Weights of a small encoder-decoder audio transcriber.
Model: mfcc input, encoder norm batchnorm, encoder activation gelu, encoder rnn lstm.
Training: soap at rate 0.0044, 3400 steps, batches of 64.
Rows from block 2 of the text decoder of a small encoder-decoder audio transcriber, named by matrix and row number. Rows with one number belong to one neuron. Each number is 50 + 10 x the weight over its row's rms, rounded and kept within 0 to 99. All counts start at 0.
After each neuron's rows are labels from the 100 texts, of 14976, where the neuron reaches its highest value: "fires on" is the input token at the peak. Only what is clearly more common there than usual is listed. The data: short read English sentences (LibriTTS-R).
# fc1: MLP up (decoder.blocks.2.mlp.fc1.weight, 768x128), inputs 0-63
# fc2: MLP down (decoder.blocks.2.mlp.fc2.weight, 128x768, transposed), outputs 0-63

fc1.541:52 41 51 61 27 70 48 39 40 42 53 41 45 52 50 45 55 49 33 44 44 70 71 62 55 36 44 60 48 47 42 28 38 34 54 53 52 46 55 42 60 55 54 55 43 36 58 45 56 39 51 58 45 44 44 58 64 49 48 36 50 57 37 32
fc2.541:51 63 51 34 66 48 59 67 54 58 37 69 45 40 39 29 64 32 49 56 60 45 45 59 43 68 57 31 38 58 62 50 44 42 47 35 43 36 53 48 38 46 36 59 46 65 39 47 51 65 58 53 62 36 50 32 46 41 31 57 57 41 56 54
fires on: "a"

fc1.238:51 47 44 47 44 67 42 55 59 54 65 45 51 43 34 46 50 55 43 58 41 52 54 64 46 52 50 50 23 52 31 22 35 51 45 42 71 51 60 46 53 74 53 32 60 50 49 56 46 55 48 55 31 53 38 45 56 64 40 75 44 50 51 54
fc2.238:58 60 50 51 48 46 36 65 47 40 47 53 54 44 45 50 66 58 63 28 44 34 46 47 50 39 60 38 50 34 53 41 62 65 29 54 35 60 34 54 41 42 42 54 47 54 44 54 48 48 52 47 42 49 66 56 43 52 40 40 56 49 67 49
fires on: "l"

fc1.453:60 50 67 46 71 56 52 49 45 45 50 67 65 42 52 52 42 55 57 55 72 68 44 39 64 45 62 53 55 52 54 54 40 46 59 53 44 64 43 65 41 35 48 64 69 33 56 51 41 48 62 48 47 25 59 44 46 46 54 48 50 58 30 53
fc2.453:48 53 50 62 40 45 59 39 74 45 58 54 64 34 49 63 34 46 64 40 57 39 48 47 57 61 53 55 43 41 51 45 35 61 46 26 61 55 56 60 42 45 54 49 47 61 30 63 32 62 54 67 43 74 67 59 63 33 53 74 61 34 53 47
fires on: "o"; "c"

fc1.601:56 53 31 45 46 56 64 45 60 40 63 46 45 36 48 45 62 47 50 47 52 58 44 58 50 57 43 46 42 40 40 34 47 39 57 43 51 62 54 51 42 49 37 30 85 71 39 56 38 37 35 51 29 32 49 23 48 41 38 44 55 49 61 57
fc2.601:46 51 54 61 41 51 49 70 56 52 36 67 57 41 51 46 42 57 50 36 58 49 40 39 44 50 57 60 53 59 58 37 54 34 43 50 36 43 27 62 59 65 62 51 33 54 64 56 58 56 51 57 70 66 57 55 50 64 50 58 33 33 33 76
fires on: "h"

fc1.577:37 27 43 39 32 61 50 59 42 51 62 50 28 53 36 57 58 47 47 41 43 43 41 52 53 68 50 42 36 57 50 66 56 59 38 52 63 38 63 52 55 53 55 54 50 41 45 51 41 45 46 62 59 47 45 46 39 51 57 49 44 44 36 37
fc2.577:63 43 53 45 49 40 43 35 40 48 59 60 39 39 45 46 69 46 53 53 73 53 57 49 53 56 38 51 65 59 47 59 60 60 54 61 49 59 46 54 46 46 54 55 54 62 39 55 57 34 64 35 49 43 51 50 42 53 59 50 54 64 40 24
fires on: "b"; "c"; "n"; "g"

fc1.57:47 49 40 54 37 59 45 54 47 41 54 51 59 44 22 48 58 59 45 52 42 43 40 57 45 33 53 36 59 41 47 48 49 63 50 36 60 60 47 54 59 65 43 50 52 40 41 61 35 52 57 57 57 39 49 50 39 38 37 49 48 39 47 39
fc2.57:61 59 37 50 65 43 52 30 47 41 54 44 59 64 40 51 39 48 47 46 58 65 60 47 45 51 55 62 61 58 47 74 58 37 56 47 36 53 36 57 64 42 67 48 67 50 55 40 59 52 63 66 52 47 49 72 60 58 44 54 36 62 64 40
fires on: "h"; "u"; "l"; "k"

fc1.43:24 51 47 84 42 40 51 39 43 52 64 59 57 56 42 52 64 57 62 51 52 57 53 42 39 34 55 43 63 48 59 49 58 38 58 60 58 42 60 53 62 57 56 44 56 44 44 55 58 69 57 44 51 63 40 51 53 60 58 57 40 52 68 38
fc2.43:43 55 33 59 59 70 37 48 53 50 59 36 43 49 54 35 41 38 59 50 38 62 60 36 62 50 48 32 56 43 50 58 52 62 50 45 37 56 51 60 47 57 71 53 48 58 63 43 45 41 66 61 50 49 46 58 54 61 51 59 46 54 40 42
fires on: "l"; "t"

fc1.684:75 56 65 50 49 54 42 48 71 50 41 64 44 37 42 60 45 46 59 67 46 61 46 35 39 54 65 50 59 41 55 62 50 48 51 30 45 44 63 35 49 56 64 51 55 41 57 59 32 41 40 48 37 53 35 59 34 59 50 54 33 30 39 49
fc2.684:50 36 43 59 34 48 55 59 57 45 48 55 72 30 52 27 55 42 56 34 44 53 44 48 76 48 58 59 51 36 47 59 39 49 65 44 46 56 36 37 56 61 64 52 56 40 39 36 57 46 54 45 49 44 36 53 54 78 42 54 46 45 66 44
fires on: "u"; "o"

fc1.260:47 39 47 45 56 63 59 38 38 34 57 37 40 52 55 50 42 49 61 39 55 57 46 39 66 31 57 54 38 49 45 32 41 50 53 33 42 32 49 49 41 49 28 53 44 53 51 66 42 63 53 47 41 41 42 60 45 66 68 56 45 41 45 34
fc2.260:60 37 57 54 50 45 46 51 38 55 56 50 45 48 56 44 57 55 54 36 49 50 52 47 40 47 51 68 64 53 52 39 61 67 54 47 59 38 45 62 47 31 56 42 46 52 46 34 48 40 45 47 65 38 60 53 70 30 59 48 48 52 43 72
fires on: "v"

fc1.562:52 54 38 52 47 52 55 44 62 33 53 65 55 29 48 48 54 50 51 45 49 42 71 61 40 53 51 48 70 57 60 52 31 68 55 57 42 47 35 60 43 53 29 75 43 53 57 45 44 64 41 38 54 51 43 61 45 36 37 40 60 49 49 36
fc2.562:55 53 43 51 33 50 39 41 37 45 36 42 46 73 51 66 45 51 50 59 53 49 45 45 43 43 57 63 49 59 32 25 56 40 35 55 54 65 68 56 52 42 52 36 41 62 48 48 38 30 56 39 48 63 61 27 59 59 55 53 39 49 54 47
fires on: "a"

fc1.645:52 40 49 52 57 60 62 46 51 56 63 50 53 47 46 52 60 34 64 54 54 46 54 52 54 33 48 67 47 25 29 57 53 72 42 48 66 56 63 43 40 46 59 40 65 61 64 70 46 62 68 66 66 44 54 52 49 66 44 34 59 52 58 44
fc2.645:38 62 52 47 43 52 48 52 27 44 33 43 31 49 50 56 58 59 37 64 68 48 66 62 53 51 39 46 34 54 54 41 43 33 44 57 41 59 42 43 53 33 51 61 49 63 48 49 37 46 44 45 49 54 78 43 44 37 36 64 42 62 53 39
fires on: "b"; "u"; "g"; "r"

fc1.188:46 58 53 65 55 66 64 39 40 36 40 46 47 66 42 50 59 58 54 64 40 55 55 40 39 42 63 34 48 73 42 62 54 59 39 52 47 64 62 40 53 50 61 47 53 39 57 57 49 60 56 40 58 56 56 58 64 42 51 63 53 44 50 34
fc2.188:74 47 51 45 62 27 48 57 47 47 44 56 38 39 47 61 53 49 50 48 56 50 69 25 50 67 57 63 62 60 61 37 43 36 73 45 42 39 68 57 32 56 48 46 42 49 35 66 37 51 58 57 59 53 39 34 43 52 42 48 45 57 55 63
fires on: "t"; "a"; "r"

fc1.285:55 56 40 34 32 50 64 29 65 34 70 69 57 41 52 50 64 54 40 58 50 42 44 52 67 39 56 56 64 52 50 45 38 68 62 55 51 55 50 66 49 27 53 49 57 62 58 49 43 48 42 36 68 64 54 57 55 46 56 47 52 55 50 51
fc2.285:48 52 72 46 51 53 48 41 55 48 64 52 57 44 43 52 54 47 39 46 42 46 67 53 46 57 53 59 53 48 71 39 58 56 61 38 61 49 46 44 43 48 64 46 44 47 42 54 55 59 43 45 52 68 61 61 48 43 71 51 40 49 26 39
fires on: "d"; "t"

fc1.184:66 38 50 44 63 51 69 66 59 55 68 47 60 31 43 51 61 62 46 53 57 59 67 48 59 29 55 59 46 59 37 42 50 50 60 51 60 53 50 44 45 60 64 41 61 54 52 40 63 53 51 40 41 59 39 48 42 46 28 44 39 57 67 56
fc2.184:41 71 45 59 52 57 44 61 45 55 46 55 39 55 55 46 42 60 57 49 43 59 50 59 55 47 62 41 45 51 45 47 51 41 50 44 49 48 61 57 41 53 42 55 44 45 51 51 48 31 49 53 57 48 46 51 59 48 40 59 58 36 50 49
fires on: "e"; "n"

fc1.734:47 54 49 55 48 47 43 55 46 49 63 41 43 50 50 43 63 58 61 51 46 65 43 47 38 48 63 63 57 59 67 59 35 53 38 55 49 35 46 40 53 26 51 67 51 60 57 69 50 54 54 62 58 41 60 57 46 52 49 59 50 47 48 44
fc2.734:59 40 48 37 60 51 50 39 55 48 55 64 56 40 64 39 44 51 47 40 71 29 53 49 41 45 40 43 45 42 64 62 54 48 55 43 60 30 48 37 49 46 54 44 45 59 44 55 31 32 60 53 34 49 58 65 59 66 51 55 48 36 52 41
fires on: "d"; "l"; "k"; "v"

fc1.96:51 44 49 49 45 60 42 37 52 62 46 57 42 46 42 72 47 32 52 41 50 57 26 48 45 59 74 43 54 44 42 53 45 59 36 56 45 61 31 82 45 46 40 50 54 56 55 39 48 50 61 49 47 49 46 56 35 52 60 50 54 53 50 32
fc2.96:35 37 65 43 48 46 50 50 58 40 56 49 63 57 85 46 55 59 60 46 44 41 61 55 40 49 41 54 55 48 67 53 65 44 52 59 44 29 57 32 39 46 51 53 56 49 69 60 55 46 54 50 39 54 57 48 63 59 36 44 39 33 64 55
fires on: "b"; "t"

fc1.392:71 55 36 66 45 65 63 45 55 48 46 46 42 58 53 55 43 63 58 44 54 58 43 24 70 49 39 39 35 45 45 48 42 52 45 51 45 53 47 61 47 44 43 59 55 41 73 47 63 69 55 53 41 36 50 42 43 60 55 49 59 44 44 38
fc2.392:52 31 46 36 55 56 49 47 41 53 41 39 51 47 61 58 44 45 68 32 39 54 58 71 52 48 40 50 55 53 45 54 44 40 61 67 55 45 62 73 55 42 43 49 53 39 55 50 50 30 48 49 76 64 46 67 54 45 36 50 65 39 51 39
fires on: "e"; "m"

fc1.13:30 57 44 53 47 60 42 39 54 46 56 62 49 33 41 60 59 55 38 59 56 65 50 52 51 44 52 41 33 30 50 53 49 71 42 40 54 52 55 65 45 37 31 55 43 46 40 45 47 50 37 56 39 54 42 59 43 49 52 44 45 43 46 50
fc2.13:41 52 42 46 49 54 23 58 43 52 55 36 55 52 75 58 43 66 36 44 42 50 46 45 19 53 60 44 56 29 39 42 54 55 50 65 48 59 42 48 49 48 49 58 44 43 49 41 53 38 65 53 62 38 51 43 46 66 58 48 49 33 48 44
fires on: "a"; "h"; "i"; "y"

fc1.318:46 63 65 33 60 57 54 32 54 62 47 56 33 71 49 45 55 50 65 63 45 46 40 65 47 51 52 55 62 36 53 58 61 49 54 60 55 60 58 45 50 45 69 60 55 54 57 67 36 31 56 48 43 53 40 53 60 38 70 54 63 48 36 42
fc2.318:51 31 47 37 45 35 39 41 50 57 36 41 40 48 49 53 55 48 41 38 35 50 22 55 64 34 49 38 46 38 45 59 50 53 53 43 52 52 62 57 47 37 45 44 49 45 56 46 48 57 44 53 33 55 55 53 56 57 58 57 36 46 71 75
fires on: "o"

fc1.677:54 44 50 61 46 66 55 57 41 53 65 41 52 55 49 65 61 55 72 36 57 49 41 45 54 30 53 52 53 60 45 54 47 48 41 56 50 30 54 32 53 48 43 37 33 42 59 67 62 33 68 60 55 37 40 30 52 50 57 62 57 52 36 45
fc2.677:47 38 48 56 56 66 66 36 58 51 50 44 54 55 49 55 60 44 59 42 54 63 70 53 76 64 35 60 45 46 43 56 49 45 63 51 46 39 52 56 61 43 61 57 58 40 46 37 53 56 52 70 30 40 46 43 56 51 40 39 41 46 60 52
fires on: "u"

fc1.95:28 63 53 60 43 66 32 55 58 60 61 50 39 53 51 58 58 58 37 57 59 40 38 59 44 59 50 42 50 46 57 53 38 52 53 49 68 49 46 40 54 53 63 53 32 54 63 61 38 49 40 60 65 61 49 43 34 33 48 31 40 53 58 43
fc2.95:68 45 43 56 57 37 48 64 53 51 48 46 49 56 70 57 48 67 48 53 57 56 57 56 36 58 47 51 34 53 31 48 41 50 64 39 41 48 29 74 44 44 35 40 53 52 37 25 39 55 56 57 50 63 39 47 58 41 32 57 57 41 45 32
fires on: "d"; "i"; "g"; "l"

fc1.52:60 61 66 35 54 60 65 27 49 59 57 45 51 50 32 54 56 49 82 61 49 36 51 59 42 59 56 51 53 56 40 56 57 42 52 46 55 54 60 33 51 47 61 53 44 55 66 49 54 34 49 37 57 62 57 54 58 42 62 55 47 56 47 41
fc2.52:45 50 38 59 61 70 44 39 64 43 36 54 56 59 37 37 39 44 47 65 42 48 44 43 51 48 26 46 41 47 59 48 60 70 52 42 43 61 48 63 53 32 33 47 57 58 37 38 60 54 45 46 51 69 38 52 58 48 59 68 41 44 60 48
fires on: "d"

fc1.591:38 57 58 48 43 31 76 49 36 54 53 44 48 64 45 60 56 44 66 38 70 68 28 58 70 42 53 38 56 60 43 43 61 59 37 63 44 37 39 51 38 38 48 40 56 39 54 53 53 56 57 43 40 48 48 51 60 48 41 42 54 46 48 36
fc2.591:45 51 48 41 54 56 49 55 30 45 34 52 51 67 31 67 60 55 66 62 43 59 58 55 49 46 42 48 53 51 46 45 57 30 34 55 50 52 53 54 35 45 51 37 47 68 54 68 54 57 52 35 36 47 38 47 38 49 64 47 56 49 46 61
fires on: "v"; "i"

fc1.82:56 53 66 57 38 46 36 55 52 54 60 41 49 46 73 63 52 44 51 69 54 36 46 37 39 52 55 51 33 42 40 43 38 39 36 41 45 55 63 49 40 38 71 41 43 58 53 57 36 39 32 49 69 31 48 62 53 52 44 46 38 57 48 39
fc2.82:53 39 38 74 63 62 49 40 50 51 59 47 42 73 29 47 39 43 54 41 48 42 50 43 44 39 40 36 68 62 51 57 36 69 49 25 33 55 53 67 56 53 40 38 40 66 53 57 52 27 85 50 38 41 72 54 50 55 59 45 56 53 49 57
fires on: "h"; "r"

fc1.409:55 67 78 45 37 59 47 50 57 58 60 57 35 44 64 51 53 64 67 46 52 57 64 61 42 40 45 47 58 59 49 38 42 56 64 51 46 51 68 50 37 63 38 38 39 73 45 59 61 51 47 52 49 38 52 54 33 33 47 44 55 62 38 40
fc2.409:40 66 38 54 47 57 50 30 24 60 61 55 42 52 48 42 64 26 62 46 60 56 35 39 53 61 59 52 34 52 48 32 53 43 45 50 55 66 68 42 43 50 42 53 66 39 45 52 56 49 70 60 55 41 55 37 67 40 54 48 61 49 43 54
fires on: "o"; "i"; "a"

fc1.253:55 44 39 46 57 58 49 55 43 51 60 40 61 56 48 59 51 50 47 61 63 47 50 49 68 52 47 55 40 53 51 51 66 36 52 48 65 41 73 41 40 63 41 54 56 41 47 55 56 70 35 49 54 37 43 38 40 44 49 44 57 55 63 24
fc2.253:58 43 28 53 60 55 55 54 65 53 47 54 42 48 56 62 35 29 48 43 44 56 38 57 50 52 39 55 64 76 36 51 48 65 50 48 38 39 63 36 47 64 61 70 48 48 35 48 52 50 50 48 38 48 41 37 49 48 47 41 49 58 53 39
fires on: "o"; "e"

fc1.690:37 45 70 53 58 44 51 32 41 29 60 47 49 53 43 63 56 47 70 55 56 48 35 45 50 47 48 37 47 44 54 35 52 37 43 59 55 51 66 68 50 45 61 49 62 44 56 58 47 53 63 52 46 63 70 47 42 67 56 55 56 44 53 51
fc2.690:68 50 49 52 61 41 46 38 50 69 44 35 42 36 53 42 58 44 62 30 71 48 51 45 42 69 47 40 36 50 53 38 40 43 41 46 44 42 55 51 62 50 39 47 40 59 64 37 39 72 47 65 55 51 44 58 55 40 35 48 55 61 46 45
fires on: "d"; "s"; "h"; "n"

fc1.448:56 53 39 67 49 44 52 64 55 50 51 46 56 54 46 47 30 26 57 66 48 67 31 45 53 38 65 66 51 41 48 62 30 63 36 55 63 59 59 44 70 57 43 57 57 45 70 48 47 56 62 52 54 56 46 36 48 59 50 78 71 57 57 56
fc2.448:48 65 49 68 73 56 53 53 53 43 64 55 61 41 61 49 52 48 48 50 53 41 46 60 33 43 69 43 55 57 74 61 57 42 53 47 51 60 43 48 54 34 59 58 35 48 52 48 53 45 46 61 62 67 55 49 61 64 49 51 37 59 46 66
fires on: "t"; "l"; "s"; "w"

fc1.606:41 60 50 56 50 58 60 55 52 63 55 65 47 48 54 46 44 61 52 63 41 37 62 36 61 29 29 57 52 39 38 55 33 32 61 71 52 54 54 37 51 66 31 49 52 43 47 62 63 43 41 58 59 45 35 54 66 45 44 36 66 53 35 51
fc2.606:27 41 53 44 40 48 66 36 60 44 32 48 66 49 51 39 43 45 41 58 43 61 27 72 48 67 57 56 56 37 66 40 27 53 53 62 50 49 77 55 63 50 60 43 61 44 51 72 39 64 60 46 55 42 46 44 40 51 42 53 52 68 47 40
fires on: "o"; "e"

fc1.459:36 34 60 56 67 56 57 38 51 53 55 54 39 49 54 55 42 44 65 55 51 58 55 51 49 43 59 57 31 60 60 46 45 65 44 64 51 45 40 48 36 56 50 38 41 34 47 35 30 45 42 39 52 65 34 47 50 56 45 57 50 65 25 63
fc2.459:61 48 56 60 43 44 57 48 58 57 49 57 49 49 41 37 49 69 43 55 39 51 45 56 57 47 38 48 59 48 43 61 64 54 40 38 60 58 48 42 53 37 58 52 42 83 44 36 71 60 48 45 34 45 56 47 50 52 41 47 48 56 67 65
fires on: "e"; "h"; "b"

fc1.527:50 30 40 60 47 46 38 32 50 39 54 39 56 57 56 60 35 55 45 58 48 51 45 63 70 46 45 27 41 36 45 45 51 58 43 54 49 57 57 39 57 56 66 56 41 12 52 42 53 43 49 49 47 34 55 50 70 57 49 41 63 51 44 40
fc2.527:52 35 65 52 41 58 34 59 53 45 52 45 56 50 39 61 49 50 53 61 48 38 34 44 34 53 47 69 43 46 55 48 52 47 31 50 84 52 36 51 48 38 43 33 57 55 55 51 72 43 51 57 56 66 60 51 49 56 44 33 46 57 38 53
fires on: "u"; "e"

fc1.759:41 55 47 27 38 63 48 58 49 48 51 48 61 41 53 57 41 63 54 54 46 59 43 31 64 56 57 33 27 54 41 59 57 48 43 40 52 46 29 50 66 46 55 46 50 35 63 54 48 38 53 60 44 44 57 55 71 54 43 54 36 48 65 46
fc2.759:64 62 57 72 47 49 59 52 54 42 52 49 73 32 54 47 46 41 56 62 39 35 60 59 57 45 58 39 52 63 44 41 55 51 85 45 39 44 49 44 42 32 46 41 43 53 60 61 44 40 52 53 41 69 43 59 68 56 42 55 60 50 56 55
fires on: "u"; "x"; "p"; "m"

fc1.256:36 58 79 39 39 54 51 54 45 48 57 57 58 37 51 42 46 38 61 39 61 54 49 52 39 53 48 50 52 63 54 52 67 66 38 55 51 42 44 31 62 48 61 50 50 57 68 47 30 45 52 57 56 60 43 59 32 53 34 70 25 35 57 59
fc2.256:55 54 53 54 38 62 52 61 46 58 41 46 38 54 50 51 65 46 32 55 46 52 55 69 45 56 48 48 64 44 29 45 56 42 56 38 49 34 64 60 66 30 33 37 57 32 46 63 52 40 44 49 57 36 72 47 41 42 45 63 49 56 49 38
fires on: "u"; "l"; "g"; "d"

fc1.266:64 61 72 42 56 50 50 48 56 48 72 46 50 61 49 56 60 50 28 52 56 66 36 62 36 46 55 50 39 68 50 43 45 52 72 49 61 39 50 50 52 57 51 50 62 45 55 58 59 42 40 57 52 41 61 59 59 46 46 53 44 45 54 73
fc2.266:48 61 59 36 50 45 36 52 40 42 48 35 41 45 51 63 41 54 59 44 41 64 31 62 50 52 37 51 48 43 57 48 53 58 55 58 66 37 49 78 51 50 49 53 48 39 55 26 42 36 54 51 43 51 51 44 43 57 69 44 53 62 41 46
fires on: "h"; "f"

fc1.741:47 65 54 44 53 57 57 30 35 40 55 50 59 60 46 56 35 60 52 52 63 49 50 50 40 75 38 34 55 52 25 60 39 56 47 51 66 54 40 48 62 48 49 58 49 56 75 63 61 55 44 42 59 53 54 51 39 60 46 44 45 57 44 38
fc2.741:55 52 60 48 53 52 28 55 33 54 36 63 68 48 49 40 39 43 42 49 51 45 61 48 54 38 64 52 59 47 62 39 55 44 44 57 33 44 47 38 51 55 51 48 42 45 19 41 66 51 52 69 31 35 53 34 65 48 50 44 53 57 60 57
fires on: " "; "u"

fc1.240:46 42 68 51 55 53 59 63 62 49 56 62 55 39 56 44 59 40 52 55 65 53 33 45 44 36 52 40 67 49 47 45 46 54 43 61 38 53 54 41 31 69 64 49 69 60 62 62 50 39 61 52 51 50 57 49 45 56 41 61 59 36 25 56
fc2.240:62 51 45 51 49 55 58 50 59 40 56 51 67 48 47 48 23 57 64 39 56 62 48 51 60 68 60 61 35 48 43 54 37 53 45 46 56 67 43 43 49 38 51 49 55 63 41 27 42 46 53 79 35 47 52 66 77 58 57 62 50 53 56 46
fires on: "e"; "m"

fc1.142:48 53 63 45 34 57 56 41 49 35 65 49 48 39 63 43 65 53 61 47 55 47 41 65 55 67 55 44 52 37 47 41 28 37 60 45 56 46 41 68 43 30 42 53 38 54 43 44 62 44 47 61 52 66 56 42 43 54 60 53 49 52 47 43
fc2.142:37 30 49 53 56 44 54 46 35 60 47 53 48 51 55 36 36 49 69 52 39 63 47 32 53 50 40 41 45 57 60 55 65 59 45 45 53 66 52 40 58 48 32 28 37 29 38 40 68 45 54 55 53 64 57 55 46 63 35 47 48 60 45 69
fires on: "a"

fc1.629:66 53 61 36 48 49 37 28 49 56 59 51 43 57 48 34 53 49 61 64 45 50 54 50 59 53 55 38 62 39 36 45 54 51 49 65 37 52 56 56 52 57 45 76 39 39 56 46 48 37 70 59 70 44 50 56 40 58 35 38 47 59 47 47
fc2.629:35 65 40 40 56 21 58 53 47 43 59 50 50 35 46 44 45 56 42 53 54 47 40 49 29 47 62 56 39 48 70 57 56 46 30 51 40 68 38 58 51 40 50 62 79 46 44 48 53 66 45 36 56 33 64 67 32 62 56 34 44 55 61 55
fires on: "o"; "a"

fc1.724:65 37 34 45 57 63 45 46 48 55 63 40 35 51 55 54 44 33 53 56 44 57 51 54 49 50 19 44 49 47 53 40 43 67 38 55 34 38 67 43 59 45 56 76 53 43 54 48 41 54 54 63 44 41 53 73 49 42 53 47 46 63 50 49
fc2.724:43 51 50 61 38 25 58 47 58 48 51 47 54 48 40 53 49 59 35 51 43 53 49 40 41 59 47 76 26 66 59 61 63 49 58 63 33 27 55 41 39 61 54 67 43 76 63 61 61 64 47 54 47 47 62 33 56 52 54 39 47 56 45 70
fires on: "e"; "i"

fc1.152:53 71 65 53 44 53 65 59 54 45 67 75 63 48 56 51 59 49 47 55 44 58 49 51 70 60 57 60 58 44 43 40 54 61 46 62 51 52 39 54 52 41 42 54 54 52 54 79 55 64 56 70 40 28 46 47 68 43 64 51 40 53 41 43
fc2.152:42 47 42 57 53 47 43 50 53 37 55 46 45 40 48 55 32 42 62 34 68 48 64 52 58 51 54 57 47 55 68 66 53 38 56 50 43 51 52 45 47 47 51 47 46 51 51 40 63 46 64 69 56 34 54 48 53 48 67 53 41 45 59 54
fires on: "l"; "b"; "p"

fc1.79:52 73 65 72 57 68 56 40 52 46 50 48 56 43 46 38 42 56 34 62 68 45 64 55 50 75 66 52 57 54 38 42 59 53 47 38 54 61 49 39 45 46 58 50 62 60 59 69 55 51 45 46 66 60 59 40 58 40 44 58 59 45 47 52
fc2.79:37 41 37 44 47 53 48 40 46 42 26 63 43 49 56 44 41 57 66 51 34 46 50 48 37 43 58 45 51 55 51 48 42 62 59 42 58 58 51 70 63 62 46 49 42 39 41 49 35 58 55 63 56 56 35 51 42 55 68 53 65 62 29 44
fires on: "d"; "g"

fc1.481:47 42 57 53 65 59 73 62 59 51 54 59 28 54 68 62 44 65 55 40 52 77 44 37 59 48 54 53 35 55 52 56 70 53 42 38 49 53 68 58 67 58 55 46 40 46 62 39 41 33 47 49 65 52 31 55 74 53 45 56 50 52 40 55
fc2.481:35 51 52 47 45 43 48 29 50 39 49 39 72 51 47 38 63 49 55 44 40 41 54 42 60 32 42 30 59 44 57 54 48 51 68 55 49 41 55 52 40 45 38 52 39 55 63 44 39 59 47 49 31 74 36 50 64 37 43 51 52 47 47 61
fires on: "u"; "s"; "x"

fc1.610:55 47 59 62 45 48 32 49 52 59 54 51 56 47 62 41 51 36 54 65 51 59 71 49 52 49 43 43 49 42 43 36 42 75 38 48 59 40 59 73 66 55 50 42 47 45 55 39 61 27 37 40 26 43 39 54 71 63 45 52 52 51 37 61
fc2.610:55 49 60 60 48 56 43 54 52 43 69 54 50 52 35 45 57 29 44 66 71 56 61 64 38 60 54 50 38 61 39 72 63 52 48 38 54 57 46 39 40 32 49 69 43 51 60 68 48 43 62 38 53 50 54 41 32 46 68 52 52 50 37 30
fires on: "b"; "p"; "l"

fc1.208:61 42 53 52 40 50 59 67 63 59 53 47 48 46 38 42 36 39 35 31 48 35 55 52 52 54 55 35 65 61 41 54 52 61 31 54 49 64 35 48 58 62 54 52 49 58 64 51 26 25 49 50 49 57 65 50 68 37 49 55 51 51 50 43
fc2.208:52 49 35 54 49 62 61 52 48 42 60 63 44 48 56 44 52 26 64 33 36 63 53 48 49 59 49 45 68 45 42 57 66 52 64 57 38 52 62 51 46 74 57 42 43 43 47 55 59 58 56 57 60 47 52 63 59 53 45 32 61 61 39 52
fires on: " "; "m"

fc1.451:39 44 47 59 32 34 55 24 45 49 59 54 55 58 57 56 52 31 64 54 60 47 52 80 53 53 67 30 55 56 45 62 44 49 46 52 65 48 66 50 56 59 67 49 52 60 49 54 66 51 59 48 56 57 41 56 39 56 54 59 49 49 52 42
fc2.451:36 48 38 55 57 45 50 25 33 62 54 46 51 31 57 48 35 33 37 55 51 45 60 56 66 53 45 36 41 65 49 49 44 55 60 51 41 31 62 47 41 44 41 55 52 36 69 47 48 52 58 59 35 41 57 53 56 34 53 52 52 50 55 71
fires on: "l"

fc1.181:45 61 69 41 32 56 67 43 48 57 25 38 23 41 41 49 50 57 70 69 39 42 29 57 54 48 37 49 53 51 46 56 49 50 58 49 59 60 53 59 51 50 52 50 50 51 50 60 50 66 60 25 40 57 42 64 49 52 48 55 43 55 37 37
fc2.181:41 60 48 64 58 54 56 40 70 56 61 61 58 64 54 61 50 35 30 39 60 52 58 31 51 41 55 67 49 74 63 45 42 46 44 45 35 55 46 50 56 53 49 48 59 62 41 57 44 49 66 58 55 51 63 46 42 60 54 43 62 53 61 49
fires on: "u"; "s"; "f"; "q"